From a checkpoint of a small image flow-matching model: muon at rate 0.0084, batches of 128.
Rows from block 2, named by matrix and row number. Each number is 128 + 32 x the weight over its row's rms, rounded and kept within 0 to 255. All counts start at 0. After the name is the row's rms in percent of the matrix's.
# ada: adaLN modulation (shift, scale and gate of each sublayer stacked) (model.blocks.2.ada.weight, 1152x128), inputs 86-127
ada.246 091 [123  81  84 101 114 101 122 133 124 128 128 156 193  93 128 135 113 104 106  82 104 127 102 155 162 111 103 153 221 171  98  70 129 136 147 131 130 149 161 117 137 159]
ada.247 060 [119 126  70 142 143 164 159 136 142 131 140 192 117  92 123 139 151  54 133 127  29 122 140 144 156 109 167 128  89 156 122 177 158 160 139 113  74  66 117  52 120 114]
ada.248 119 [130 217 162 100 111 115  94  82 225 148 103 104 104  88 105 147 174 133 100 151 125 102  99 111 149  96 132 192  98 164 139 148 172 161  98 142  86  89 196  67 121 100]
ada.249 123 [118 202  99 132 105 154 145  95 126 109 136  98 129 185 144 154 180  97  86 109  99 124  76 144 156 125 151 187 164  61 117 118 161 103 132 153 160 141 186 133 111 160]
ada.250 071 [186 170 116 174 100 158 118 176  90 157 147  80 102 158 138 145 161 110  87 107 173 110 155 159 139 131  88 176 112 148 142 159 126 170 126 119 128 125  92 165  90 134]
ada.251 105 [153 204 156 146 107 120  68 134  70 104  90 130  98  94 101 106  86 114 160  57 135 129 123 128 135 174 131 174 140  48 134  98  71 135  87 175 149  98 121 140 165 166]
ada.252 096 [136 178 113 123 126  90 150 158 101  97  72 121 128 107 154 134  66 118 159 120 123 196  90 109 148 165 128 136 108 156 143 105 159 174 157 134 121 163  40 124 130 107]
ada.253 105 [116 159 100 146 181  89 137 137 104 149 194 169 109  93 194  71 101 165  76 111 132 127 178 146  87 122 123 137 174 127 109 174  74 178 173 137 110 118  90 182 103 135]
ada.254 108 [138 124 132  98 166 181  98 114  67 120 141 144 112 136 151 137 152 166 160 119 114 104 100 155 162 106 126  84 151 133 109 101  81 136  70  96 130 143  87 126 136 140]
ada.255 080 [143 164 137 154 127 118  87 111 151  96  82 145 124 102 145 126 128 171  94 201 182 154 120 137 171 147 110  91 162 122 116 111 110 168 119 103 111 131  66 102 118 199]
ada.256 087 [117 163 103 144 173 107 164 113 120 140 105  68 150 151 120 138 106 113  67 128  93 106 148 120 132 110 138 139 156 115 159  99 139 113  84 112 117 219 131 158 110  59]
ada.257 050 [148 149  94 144 137 136 178  68 167 106 140 163 105 168  84 101 124 121 145 104 147 146 139 129 177 155 184 161 108 145 158 168 171 106  59 120  70 149 165 115  98 140]
ada.258 100 [212 133 162  85 143 181 127 151 133 148  99  86 129  78  71 131  91 109 128 134  88 187 154 102 167 176  99 122 104 105 139  99 172 144 125  90  85 167 107 128  99 101]
ada.259 116 [130 148 141 181 117 122 138 132 105 127 165 134  95 131 120 130 182 129 142 109 129 133 111 101 155  69 141  95 121 102 146 174  94 160 111 123 154 128 142 185 152 108]
ada.260 149 [109 147 125 110 138 102 122  94 106  91 148 130 135 130 138 126 124 146 106  99 162 113 137 136 111 114 172 136 150  94 127 161 108 127 150 123 188 154  86 117 100 154]
ada.261 103 [118 210  98 107 112 145 169 124  21 143 185 136 143 131 107 126 121 163 147  91 131 106  79 100 127  97 182  71 133 122 101 151 164 149 113 128 157  80  96 154 154 109]
ada.262 080 [ 94 125 123  93 148  86  97 127 134 162  76 191 110 101 119 170 143  71 183  93 123  59 115  91 129 172 106 122 116 142 171 105 150 147 128 119 120  94 107 109 130  90]
ada.263 171 [136 153 133 100 100 152  87 113 212 101 121 103 126 137  68  96 138 138 122 144 116  82  93 135 122 112 162 166 147 142 154 141 128 137  90 140 132 126 161  96 101 116]
ada.264 121 [112 234 139 175 168 130  79 139 135  76 120 116 174 173 101 146  57 120 135 109 134 114 141 128 178  92  88 117 164 124 121 147 159 205 141 164 101 140 170 123 123 144]
ada.265 109 [171 111 140  94 128  79  64  86 165 170 150  89 123  99  84 167 133  99 166  97 166  76 134 160 145  95 122 118 148 151 180 114 135 155  90 153 147 143 118 141 166 122]
ada.266 080 [148 163  54  76 131  73 113 206 142 121 154 132 119 161 112 117 113 124 126 163  94 112 152 158 174 110 153 170  89  76 164 115 128 127  72 142 150  76  96 156 125 121]
ada.267 128 [141 224 137 104 103  88 129 128 196 130 104 104  99 146  99 140 120 126 119 122 117  56 126 156 124 153 138 154 117 137 154 121 149 176 120 131 115 102 204 107 100 125]
ada.268 072 [ 95 183 174 160 117 171 161 153  47 154 119  86  68 206  87 135  92 196 108 116 179 110  91 157 133 161  59 131 125 143 114 109 168 105 130  80 121 150 109 161 152 126]
ada.269 128 [111 195 106 104 160 148 112 116 149 165 143  81 107 131 109 144 178  95  91 132 144 105 110 116  97  70 108 134 107 160 166 110 159 133 181 148 112 131 221 128 169 112]
ada.270 082 [136 153 124 145 194 107  66  76 146 126 125  94 154 107 108 136 146  88 143  74 100 186  92  80 142 140 127  74 101  96 122 108 126  87  96 132 121 146  56 143  79 132]
ada.271 074 [137 122 142 139 128 142 144 132 115  95 159  83 105 145 106 134 107 166  56 148 136 209 146  99 167 112 153 129 107 112 105 142 106 143 121 128 134 122 152 165 145 184]
ada.272 061 [ 97  83 145  98 109 163 119 129 160  92  76 166 161 149 127 127 115 104 165 179 112 122 138  88 129 115 100 123 116 136 139  88 148 172 141 126 131 125 184 148  99 139]
ada.273 102 [197 155 102 127 167 148 162  84 113 182 126  93  96 159  71 134 177 139 133 127 173 128  68 147 158  88 120 142 110 107 127 108 123 121 125 190 101 163 194 102 129 151]
ada.274 086 [108 187 149 115 156 156  60 141  96 105 113 139 112 149 130 144 118 156 140 169 173 117 141 150  72 107 126 119 158  93 106 130 117 124 159 141 119  81 126 147 153 102]
ada.275 080 [135  86 132 137 147  71 168  58 123 128 111  81 138 148 211 148 157 222 157 145 117 129  82 136 101 161  79 108 129 180  80 119 117 130 141  98 108 139 124 123  78 148]
ada.276 120 [171 194 114 135 145 155 137 146 177 184 124 138 111  87  86 133 123 130 126 152 172 105 121 138 107  85 135  72 126 109 118 152 109 118 137  84 107 123 162  97 178 158]
ada.277 082 [150  93 154 186 126 159 136 120 173 146 116 119 138 135 122 119 114 180 151  83 146  89 143 110 147 143 133 156  98 171  70 104  98 124  51  89 102 111 140  81 133 166]
ada.278 088 [138 167 163 191 132 125 130 122 121 187 117  76 119 124  70 135 142 169 110 109  38 217 109 101 106 130 200  67 134  99 179 155  69 140 154 161 162 123  76 143 123 145]
ada.279 111 [150 157 116 137  93 167 152  96  94 108 116  78 162 127 136 177 135 161 140 125 121 102 103 141 148 117 139 126 153  46 114 155 140 148 112 153 121 142  76 135 122 106]
ada.280 104 [ 73 113 101  96 141 168 135 121  70 129 110 155 109 142 103 168 178 152 122 131 162 146 109 124 125 106  98 139 103  89 119 149  78 229 118  69  83 126  35 124  68 166]
ada.281 115 [146 167 149 163 147 128 142 132  90 107 156 127 106 176 133 130 110 149 104 126 116 150 177 151 136 216 110 159 143 137 139 160 103 115 137  80 191 116  36 151 121 199]
ada.282 098 [147 119 110  79 123 166 145 149  97 126 162 101 109 141 175  48 141 159 108 196 111  95 123 145 121  98 121  99  37 110 111 138 138  99 114  86 152 123 131 179  96 157]
ada.283 093 [121 110 124 110 148 138 130 125 144  75  64 133 144 139  95 121 160 109  96  75 173 138 105 144 141  87 167 195 190 134 127  95 129 193 152 138 121 163 106  84 146 136]
ada.284 110 [143 107 150  85 112 171 163 154 177 142 135 110 102 128 126  74 112 144  82 120  92 111  94 114 147 130 140  98 106 120 108  98 118 111 111 109 112 112  95  73 146 130]
ada.285 156 [123 217  92 132 139 157 148 138 166 134 126 113 153 111  88 116 109 108 115 102 123 103 121  97 185  85 127 113 100 124 156 123 150 106 115 126  96 140 150  93 129 135]
ada.286 121 [189 124 102  99 120 165 156 144 130 146 125 123 151  98 166 126  68 178 131  77 130 172 121 117  98 120 153 144 119 104 203 126  98 191 111 136  57 120  61  99 151  94]
ada.287 118 [114 179 131  92 142 159 105 104 146  95 106 162 145 152 109  94  95 120  94 106 124 183  61 111 124 165 131 182 142  76 167 134 157 162 115  94  95 107  97 120 151 110]
ada.288 090 [103  84 145 139 142 124  79 160  79 139 127  52 139  84 154 125 113  95 154  63 158 106 137 129 101  85 127 118 121  88 113 159 111 155 109 126 175 120  58 145 159 125]
ada.289 121 [128 179 138 148 155  84  87 162 112 113  83 113 126  98 103 122 170 137 122 148 154 121 125 124 120  78  94 188  98 102 126 106 125 140 165 161 147 110 165 128 122 124]
ada.290 141 [127 217 202 134 144 126  93 104 188 175 107  89 163  87  79 114 118 114 129 115 146  96 129  92 144  82 122 166 150 157 177 114  89 145  99 173  85 114  92  83 108  98]
ada.291 078 [101 106 124 127 121 117  54 140 101 128 125 143 169  92 100 143 165 165 144 152  66  55 100 117 145 140 100 166 146 160 152 163 146  89 190 135  82 138 138 123 162 181]
ada.292 102 [171 102  63  95 125 157  94  95 159 105 131 202 142 183 138 117  99 166 109 100  80 181  81 147 140 135 164 131  99 132 102  81  81 162 114 152  68 117 190 104 170 148]
ada.293 090 [ 82 168 139 117 158 107 109 100  34 149 107 149 116 124 170 142 100 139 165 135 133 129 136 100 139 138 112 131 132  90  94 130 108 169 148 141 107 133  98 185 154 168]
ada.294 082 [137 173 173 165 113 209  94 133 114 109  94 158 183 143 155  83  81 129 124 141 127 150 122  84 152 114 155 124 149 163  94 133 148 153 125 146 145 135 152 119 100 101]
ada.295 105 [130 113 132 102 134 124  86 138  57 117  94 115 106 111 158 177 190 102 144 110 122 164 157 150 147 110 147  62 168  62 104 141  93 184 126 172  82 135 140  99 162 173]
ada.296 069 [143  89  96 145 132 151 159 109  85  96  63 130 116 183 175 139  94 163 121  99 154 150 132 168 112 110 124 118 111 185 112 153 177 143 136 123 130 184  65 126 146  93]
ada.297 106 [119 212 123 150  97 107 133  79 144  99 127 140 197 129 143 118 155 117 156 124 107 177 132 152  64 130 203 157  92 168 143 152 190 186 141 120 100 142 135 119 107 105]
ada.298 059 [116 108 112 159 154 148 129 105 131 104 110 164 156 126 120 131  92 107 162 111 151  87 164 129 152  46 132  82 128 119 121 139  99 139  82  97 140 171 171 132 151 148]
ada.299 100 [136  75 150 194 103 104 141  92  62 116 147 175 120 219 164 112 108 114 190 107 141 139 123 185 166 157 137 117 106 148 118  99  86 156  95 171 137 166  84 182 165 121]
ada.300 118 [114 208 168 106 113 158 113 154 166 206 129 133 107 126 135 166 144 146 109 129  74 136 103  87 151 158 158  86  82  98 146 144  79 161 135 124 150 108 173 133  77 133]
ada.301 052 [ 90 172 170  88 140 201 137 148 109 134  97 175 128 169 166  96 136 177 163 135 114 117  88  95 135 150 130 100  92 126 161 122 126 131 127 133 138 111  20  46 157 101]
ada.302 115 [129 145 103 137 187 144 114 143 134  91 149 107 141 108 102 105 151 148 104  67 144  82 167 141  75 103 108 131 111 138 130 118 135 156 108  83 141 131 158 145 147 110]
ada.303 133 [146 140 120  99 169 148 161 123  43  84 153 157 129  88 108 149 124 129 136 106 111 145 103 186 149 104 152  87 129  74 148 139 108 170  87 126 118 134 112  68 129  72]
ada.304 100 [ 78 157 121 126 117  78 130 151 169  80  77 176 114 114 139 111 141 144 114 181 149 156 111 134 165 103  54 128 208 115  87  77 136 111 102 113 136  95 130 157 114 125]
ada.305 094 [162 102 150 103  66 132  99 106 241 101 120  94 152 144 103 119 124 152 124 190 115 103 120  67 168 119 125 146 114 137 108 162 146  85 107 147 131 113 213  99 120 117]
ada.306 050 [162 174 141 110 101 177  92 151 154 106 123  95 130 141 126 115 102 138 166  59 129 149 136 119 198 144 153 187 197 114 186 171 125 109 104 117 120 128  15 122 110 145]
ada.307 080 [ 83 140 136 141  82 152 112 172 126 127 128 155 152 101 137 153 153 149 118 106 128 123  70  89  58 135  98 112 187 106 134 151  98 168 134 121 114 187 174  81  79 138]
ada.308 115 [ 88 102 177 174 124 142 136 145  86 123 144  88 121 133  98 104 159 167  99  97 216  97 141  43 144 132 123 129 115 165 142 136 119 137  98  80  87  85 112 106 137 130]
ada.309 082 [122 116 108  98 130 100 171 113  60 111 157 115 139 130 172 128 161 110 122 142 148 136 109 135 144 159  80 158 174 121 157 134 161 155 123 143 113 152  71 168 129 130]
ada.310 095 [170 144 148 141 109 148 132 135 166 163 145 111 133 111 153 138 118 150 106 119 115 135 108 124 131  92 137 147 158 142 140 154 139  82  97  77 146 145 140 143 107 128]
ada.311 082 [114 224  76 157 152 153  86 146 143 163 141 111 169 121 132 135 117 123 188 107 125 150 109 148 168 152 145 145  79 145  96  77  87 101 101  97 166 103 122  93 152  72]
ada.312 065 [191 133 103  92 149  72 124 117 139 114  79 127  90 147 137 176 174 122  93 146  89 148  62  89 102 112 122 157 107 154 124 146  95  76 151 127 143 155 161 142 112 158]
ada.313 099 [ 90 192 160  93 128 121 138 124 118 158 159 120 149 169 133  96  55 150 134 127 111 127 139  79 170 162 152 137 151 140 153 123 140 160 107 150 107  58  42 139  82 119]
ada.314 083 [149 180 133 100 163 228 128 174 135  93 106 115 193 124 111 151  86 106 168 134 123 127 126 138 150 135 109 169 158 139 117 100 115 157 150  59 151 153 121 138  75 161]
ada.315 112 [146 143 149 127 116 151 125 111 121  85  66 129 103 156 132 119 144 115 209  93  98 158  87 112 159 103 166 193 171 149 124 154 101  96  91 126 123  61 255 127 118 108]
ada.316 146 [126 152 118 175 125 161 110 127 132 151 143 142 134 139 129 144 115 103 122 150  90 115 136 147 136 117 112  93 132 157 127 128 135 132 108 134 163 119 108 104 118  91]
ada.317 139 [112 136 158 168 108  83 164  97 162 175  70 111 116 165  89 124 124 131 138 141 101  64  75  82 130 163 130 179 152 152 179 146 101 111  97 127 120  82 168  68 130 163]
ada.318 059 [161  96 171 123 105 170 164 147  70 148 132  79 162 134 143 178 120 136 173  76 109 171 140 140  91 163 177 134  94 161 137 152 132 114  73 125 187 129 212 163 102 131]
ada.319 085 [124  85  95 116  88 136  89 103 102 121 104 163  98 117 203 151 147  97 156 178 157 164 106 102 127 153 154 118 129 116 122 105 114 165  83 164 144 156 102 167 165  92]
ada.320 094 [129 129 181 136 134  78 128 127 133 175 148 107 119 148 119 111 121 131  91 140 113 102  69 131 107  88 133 139 137 114 111 111 124 110 117 102 209 158  52 142 168 130]
ada.321 095 [118 123 142 172 105 147  86 109  51 125 119 113 126 126 135 199 172 137 152 153 140 156  87  95 146 129 123 115  65 107 113 122 107 157  73 116 102 110 132 145 100  97]
ada.322 097 [121 112 113 164 143 155 138 162 122 155 144  67 109  81 109 135  88 119 158 115 144  75 171 206  80 135 148 133  71 137 111 197 119 159 121 104 104 107 159 154 195 128]
ada.323 087 [108 118 123  84  79 110 166 141 138 123  90  78 107  86 151 113 105 116 116 110  90 146 115 174 141  98  81 150  99 125 127 112 127 145 148 118 167 140 120 120 109 174]
ada.324 062 [127 167 144  93 111 127 109 155 124 122  63 120 115 157 140  88 111 109 157 126 110 154 134  83 114 139 176 165  96  75 119 115 113  98 129  89 154 142 138  72 148 100]
ada.325 182 [118  54  99 127 111 124 126 111 150 138 128 128 126 134 147 123 174 141 154 147 120 137 113  96 130 139 132 110 147 139 159 120 136  68 119 148 133 138 156 145 122 132]
ada.326 114 [108  94  96 103 151 142 144 120  46 130  97  70 172 113 158 173 100 151 122 109 156 116 144  95 142 101 114  83 124 144 124 126 129 151 102 113  94 116  61 150 133 142]
ada.327 087 [107  77 130 157 139 148 191 139 115 105  94 167 103 111 138 117 145 100 132 115 116  92 170  97 106 175 147  78 134 181 177 103 105 144 113  99  69 183 174  61 102  80]
ada.328 101 [124 112 109  73 142 108 123 132 136 111 105 160 111  67 125 107 158 179 189 148 181 161 103 103 147 108 134  91 114 106 150  99 171 121 181 156  71 156  23  62 127 151]
ada.329 091 [121 143 123 129 114  74  82 125 116 126  98 131 108 124  97 126 162 107 149 183 106 104 184  70  98 139 122 145 148 141 152 130 110 141 154 140 123 115 164  98  94 121]
ada.330 105 [ 77 210  71 143 122 209  92 155 140 125 118  89 132 117 124 117  89 135 156 119 109 130 120  62 125  98 101 117 113 150 127 109 162 148 129 112 150 115 111 126 155 146]
ada.331 143 [140 186 146  90  82 153 109 131 255 130  87 135 104 111 119 125 145 127  61 158 121 113 103 116 125  95 166 198 132 180 141 146 143 141  98 129  97 104 181  96 112 129]
ada.332 103 [125 132  76  96 189 149 121 135 141 144  98 111 171 134  99 154 156  92 120  84 167 194 153  97 135 137 170 110 113  49 117 111 107 138  79 130 176 156 103 150 141  93]
ada.333 089 [139 162 172 149 212 138 108 144 132 103 166 142  85 109 112 136 112  82  92 159 107 123 128  99  90 155 141 101 139 112  92 147  99 111 125 121 177 160 108 138 108  98]
ada.334 091 [ 90 161 142 118 134 148 161 115 186 122  88 145 118 155 211 129 122  99 151 130 139  92 121  77 144 142 156 139  74 125 156 100 127 113  84 123 139 101 172  45 114 151]
ada.335 053 [ 91 175 143  92 161 194 150  88  70 108  99 122 150 156  62 114  96 136 205 164 105 125 136 156 134 159 155 133  76 136 102 118 118 132  75 119  86 154 127 101  65 130]
ada.336 119 [165 158 124 100 149 172  89  77 131 121 104 142 125 101  89  70 127  99  78 144  84 121 136 160 147 106 115 102  63 108  94 102 103 160 161 156 114 157 127  65 136 156]
ada.337 088 [104 171 171 118 137 105 147 163  74 130  90 129 148 184 140 131 142 131 125  81 133 115 152  74 112 146  87  99 111  95 151 109 107 157 144 153 179 167  64 163 104 121]
ada.338 077 [151 228 123 138 193 140 175 112  76 125 101 119 133 126 201 108 135 114 132 162  99 146  83 100 140 131 134 122 192 133 154 167  95 155 174 106  86 179 149 133 148 137]
ada.339 090 [106 111 130 104 141 130 104 114  97 105 138 188  97  87  88 160 146 164 117 123 110 171 122 142 132 108 116  71 103 119 110 144 118 137 150 149 182 152 155 166  62 169]
ada.340 079 [ 42 120 101 163 124 142 129 127 144 147 129 131 138 126  85  91 150 123 130 184 148 173 153 154 119  56 140 121  91 183 116 113 108 109 144 111 150 160 163  84  97 123]
ada.341 058 [176 188 141 117 184 169  97 141  96 124 178 124 157 112 144 135 136  98 118  71 189 151 151 156 151  86  57 135 136 100 129 109 138 133 158 162 169 173 100  58 194 158]
ada.342 102 [132 124 129 124 158 148 175 122 108 137 169 165 149 132 138 147 156  88 138 165 110 113 134 161  91 140 116 151 123 109 134 151 125 155 125 183 154 163  47  72 123  74]
ada.343 118 [113 248 129 135 118 114 107 137  50  89 166 127 141 126 149 137 103 165 129  94 140 160 144 142 136 166 173 128 150 104 101 126  77 140 150 102 160 118  14 138 120 111]
ada.344 161 [150 101 149 130 111 112 108 139 170 100 133 158 111 102 115 138 166 127 131 133 127  91 129 132 133 114 112 157  91 156 119 135 142 121 162 158 130 119 212 133 107 109]
ada.345 110 [115  95 131  74 119 155  92 149 122  99  90 135 138 180  79 138 134 144 103  93 172 133 127  99  82 149 121 116  59 156 132  93 120  84 179 117 137 182 106 106 140  92]
ada.346 107 [152  83 157 123 112 107  96  84 155 152 126 152 159 111 135 137 135 165 148 102 138 121  69  60 140 135 174 173 178 167 130 130  93 101  77 115 135 105  65 223 104 155]
ada.347 104 [140 121 123 128 170 146 134 132  75 108 172  83 148 148 108 126 147  98 100 140 156 144 158 168  91 129  55 118 235  84 131  58 130 115 152 119 161 165 142  71 115  96]
ada.348 127 [111 202 130  90 106 128  93 111 251 109  89  84 114 115 104  95 146 115 134 160 120 106 101 112 129 123 163 167 145 169 123 162 145 126  86 118  90  79 216  83 119  88]
ada.349 137 [136 139 152 117 138  94 132 144 203 104 155  89 123 111 123 136 113 127 122 118 132 112  97 104 142 186 111 195  88 177 178 154 135 112 158 133  90  97 149  94 114 154]
ada.350 088 [103  87 133 150 148 160  97 128 116 101 145 137 155 129 185 169 123 162 186 129  78 143 195 106 110 135  87  89  95 137 128 121 160 144 165 189 103  95  86 124 133 154]
ada.351 072 [ 82 156 145 119  90 108 100 123 121 138 101  90 171 123 126 105 138 136 116 104  84 126 130 143 120 148 121 150 171  99 100 143  81 125 134 132  75  74 135 129  31 102]
ada.352 132 [ 78 130 155 119 121 131 119 153 198 139 159 148 110  97  92 180 162 107 102 137 177  99 104 153 101 128 161 127 138 136 135 178 151 132  86 119  79  92 137  86 151 135]
ada.353 109 [114 175 114 111 162 197 104 191 105 100  99 148 136  95 131 169 138 137 148 107 136 145 154 102 147 139 113 129  94 149  99  83 155 161 114 139  83 183  70  95 151 110]
ada.354 127 [137 195 113 130 105 143  36  89 110 119  94 122 172 119 112 133 116 150 144 175 168  75 130  76 118 124 108 139  69 155 145 128 151 204 112 169  95 113 134  33 126 110]
ada.355 215 [127  81 124 107 122 106 134  91 121 135 144 123 141 103 127 138 140 110 135 125 161 133 121 142 114 137 128 134 130 128 112 113 104  98 119 109 155 117 113 124 152 119]
ada.356 111 [107 145 160 159 119  92  98 134 179 145 168 140  89 114 119  86 129 126 112 136 148 125  95  81 130  87 170 118 145  81 151 132  90 146 113 122 157 102  86 168 130 174]
ada.357 087 [ 95 156 187 162 132 173 154 119 160 140 126 109 150  98 153  68 106 144  80 129  91 107 159 185 144 123 135 138 130 102 102 115  94 102  75 165 146 125 106 153 191 109]
ada.358 075 [135  81 125 102 145 157 115 171 100 159 107 108 126 149 184 109 109  49 103 117 114 111 122  75 161 212 146  80  96  87 170 126 139 112  99 142  95 141 119 118 147  65]
ada.359 115 [178 169 140 146 158 140 200 146  36 108 118 160 134 132 132  69 107 119 137 105 103 135 131 141 127 149 117 122 136 116 111 136 119 187 154 108 104 123  64 128 122 116]
ada.360 136 [134 142 120 137 130 177 110 158 148 195  93  93 121 168 119 151 141 129  99 143  87 107 109 113  93  96 142 124 119 124 102 117 146 117 151 123  73 151 215  65  92 135]
ada.361 069 [136 197 144 145 114 111 154 100 204 122 140 166 136 126 149  78 141 104 104  86  96 133 115 110 151 126 138 149 158 149 178  91 127 117  99 148  83  98  79 106 102 187]
ada.362 076 [134 151 139  92 149 171 115 181 123 141 122  89 151 154 130 153 104 108 120  76 120  78 164 165 132 184 143 175 132 118  89 146 100  55 105  80 149 182 154 113 161 116]
ada.363 075 [181  97 110 114 146 150 148 117  97 147 132 106 115 145 153 175 112 153 142 124 137 171 105 136 138 112 102 140  99 132 147  95 107 115  99 123 139 115 171  94 122 148]
ada.364 101 [125 154  94  99 107 135 150 144  98 173 143 169 145 147 103 109 167 154  87 122 142 146 121 163  78  73 162 129 152 133 140 113  95 152 138 121 146 143 163 100 193 123]
ada.365 095 [133 117 137  97 139 184 195 140 160 178 143 133 152  95 151 132 108 110 158 163 122 133 113 170 156 111 158 148 159 162 101 146 154 121 112 157 115 148  80 102 166 129]
ada.366 094 [123 181 122 121 167 141  73 128 109 135 154 155 151 121 140 144 128 106 155 116  64 101 148 162 184 171 114 100 153 158  88 130 178 192 141 152 104 145  28 158 130  75]
ada.367 088 [106 116 176 110 189 181  68  89 129 101 106 159 109 123 114  84 102 156  88 136 124  28 165 156 109 169 114 114 113 111 108 113 149 132 132 121 145  97 148 106 112 119]
ada.368 128 [ 92  74 135 111 113  93  84 114 141 136 119 132  99 185 125 116 117 112 154 113 131 107  76 139 106 134 146 152 104 171 161 163 113 126 101 130 123  97 104 118 149  93]
ada.369 093 [144 107 131 118 112 117 127 132 112  81 118 123 137 107 103 121 176 128 126 131 140  89  65  93 145 140 124 180  79 173 122 110  85 126 147 137 114 132 153  67 155 159]
ada.370 137 [117 205 133 137  91 122 103 135 255 116 114 166 125 133 101 131 159 111 157 167 142  92 135 129 137 143 123 177 128 128 137 148 112 126 118 107 123 111 179 102  92 130]
ada.371 098 [107  71  81 138 101  85 175 110  59 157 105 125  91 193  91 137 176 116 128 128  99  61 157 150 101  60 147 108 144 117 127 121  65 132 161 173 150 133 152 168 126 142]
ada.372 106 [ 69 148  94 121 135 128 172 164  80 132 165 124  81 159 191 112 149 109 120 145 156 110 109  79 166 150 123  91 145 123  96 119  95 117 163 188  86 172 103  89 116  98]
ada.373 124 [ 68 180 148 196 127 107 107  79 100 182 145 122 147 146  46 125 148 157 113 148 128 133 121 135  74  76 135 147 150 100 147 142 150 135 111 131 166 196  76  94 120  69]
ada.374 129 [ 78 171 165 120 157  96 115 109 115 102 101 139 139 112 127 170 128  93 110  81 125 156  71 148 135 138 174  88  86  70 122 122  81 109 172 177 184 104  69 117 116 156]
ada.375 090 [134 161 166 127 161 114 126 100 146 112  81  85 128 107  92 136 118 158 156 145 183 136 152  32 160 107 155 166 100 137  92 153  99 149 125 133 104  89  60  79 154 142]
ada.376 126 [130  83 122 155  84 135 123 103  72 157 172 133 158 122  91 129 179  97 136 110 151  83 142  84 109 136 141 121  74  99 135 133 137  98 143  99  92  95  60 115  97  83]
ada.377 093 [166 126 141 133  69 128 121  88 179 134 166 148 142 183 122 118 119  85 154 122 141  97  79 129 103 128 138 132 130 149 131 158 118 108 108 160 151  80 144 118 118 115]
ada.378 116 [103 137 107 112 172 195 139 118  93  93 138 117 117 107 141 104 139  78 136 104  99 160 113 132 143 163 168  99  75  65 127 165 114 121 144 119 115 101 146 130 133  93]
ada.379 109 [ 60 154  62 128 119 123 109  99 102 178 149 104 121 149  91 145 103  77 111  92 135 142  81 105 148 128 168  99 129 119 145 134 107 156  94 144 135  82 152  90 175 127]
ada.380 065 [112 126 104 136  85 207 155 101 117 111 179 137  98 161 121 134 124 120 131  87 142  99 101 141 150 195 104 131 116 127 185  74 143 127  87 150 135 117  79 141  90 144]
ada.381 074 [114 167 158 152 126 146  89 155 145 118 125 136 131  69 108 131  79 138 111 111 173  75 133 137 128 156 127 113 195  55 128 121 122 101 145 127 135 118  83 172  53 150]
ada.382 122 [105  89 113 155  77 202 144 140 120 152 137 164  93 105 176  98 124 158 145  94 170 177 176 127 101 119 145 105 152 140 137 141 105 141 166 146 171  88 113 135 155  93]
ada.383 119 [ 97 164 161 118  64 101  70 120 102 132 101 138 129 113 120 128 140 178 150 114 117 154 157 129 134 119 123 125 124 159 116 112 158 152 129 117  84 106 122 136 139 164]
ada.384 094 [149 137  96 199  89  73 153 142  95 129 155 108 142 130 152 139 160 115 180 150 172 138 110 120 147 117 188 131 153 140 114 162 142 107 127 182 138  76 202 152 131 109]
ada.385 070 [103 147 174  87  95 133 109 125 122  96 113 117  91 152 169 119 158 163 110 122 118 150 150 122 187 155 152  99  82 153 134 171 121 157 138 151 151 112 110 123 116  83]
ada.386 098 [ 98 194  99 122 159 151 162 137 131 105 134 109 103 124 135 152 156 145 104 146 153  98 108 175  96 139 117 111 140 121 135 149 132 150 135  66 142 139 188 140  78 113]
ada.387 088 [133 134 108 109 142 147 133  87 110 140 113 157 167  98 100  99 122 162 117 136 138 160 150  89 124 160 182 151 145 137 146  93 149  79  95 136 106 110 111 136 120  91]
ada.388 094 [178  93 111 116 129 106 155 151 132 194 178 178  82  93 126 157  94 146 122  98 137 118 121 150 123 169 153 169 121 170 149 139 102 128  94 101 173 164  93  98  49 141]
ada.389 089 [120  84 108 160 118 145 126 170 168 108 139  95 149 103 160 173 115 151 110 134 105 129 165 171 129 147 147 138 114  95  82 132  48 124 145 118 120  96  61 132  65 133]
ada.390 096 [108 154 132  65 121 172  53 132 125 147 114  66  94 122 173 174 131 128  94 149 126 143 152  86  85  62 122 173 119 113  64 121 134  95 144 168 117 112 114  75 153 164]
ada.391 105 [158 148  87 174 106 132  97 115 162 118 142 166 113  68  86  95 114 143 138 172 144 119 122 130 175 140 141  98 170 120 108 154 144 108  98 157 105 155  46  94 176  94]
ada.392 077 [131 180 120 199 129  76 112 127 182 161 156 145 197 112 130 108 129 134 145 106 165  81 141  69 169 123 129 111 109 110 140 149 183 184 147 122 143  91 137 146 113 114]
ada.393 105 [142  58  70 161 135  76 109 111 139  84 112 151 158 142 183 129 194 117 171 114  82 124 158 105 143 110 103 145 132  87 110 139 118 144 106 207 164 159 129 150 121 110]
ada.394 070 [100 127 172 164 134 129 112 166  82 110 133 153 142 125 151  49 146 149  83 115 179 141  93 108 128 115 147 156 172 168  98  75 159 156 143 137  85 156  97 153 135 122]
ada.395 096 [127 124 148  69  97 140 116 118 170 140 113 130  71 127 148 100 143 131 105 123 113 114 147 126 138 158 142 107 130 152 166 150 121 144 129 175 123 137  65 145  87 123]
ada.396 096 [100 237 140 109  93 153  93 115 164 185 149 125 143 101 105 153 158 177 146 131  95 148 140 106 159 172 170 101 114 140 110 123 118 118 141  97 153 119 173 137 100  98]
ada.397 063 [196  96 126 122 114 154 106 120  92 110  99 119  98 123 108 119  85 149 116 124 141 105 138 112 141 151  46 183  95 179 147 131 108 125 120 145  74 107  91  91 129  75]
ada.398 111 [139 173  75  97 141 152 112  97 127 139 122 104 102 119 145 138 130 141 139 132 113 142 108 111 159 106 117 127 123 172  75 161 136  27  80 117 119 153 109 120  93 103]
ada.399 084 [119  63 120 134 127 142 186  62 128  90 139  81 140  95 109  77 113  94 122 132 144 159 129 137 125  92 101 119 108 118 111 131  96 134 135 149 196 118 178 111 130 211]
ada.400 094 [ 91 176 110 118  96 148 121  85 196  81 134 125 128 119  80 153 112 170 109 162  96  99 139 123 175 107 114 167 100 132 112  80 135 116  89 152 102 114 150 104 122 141]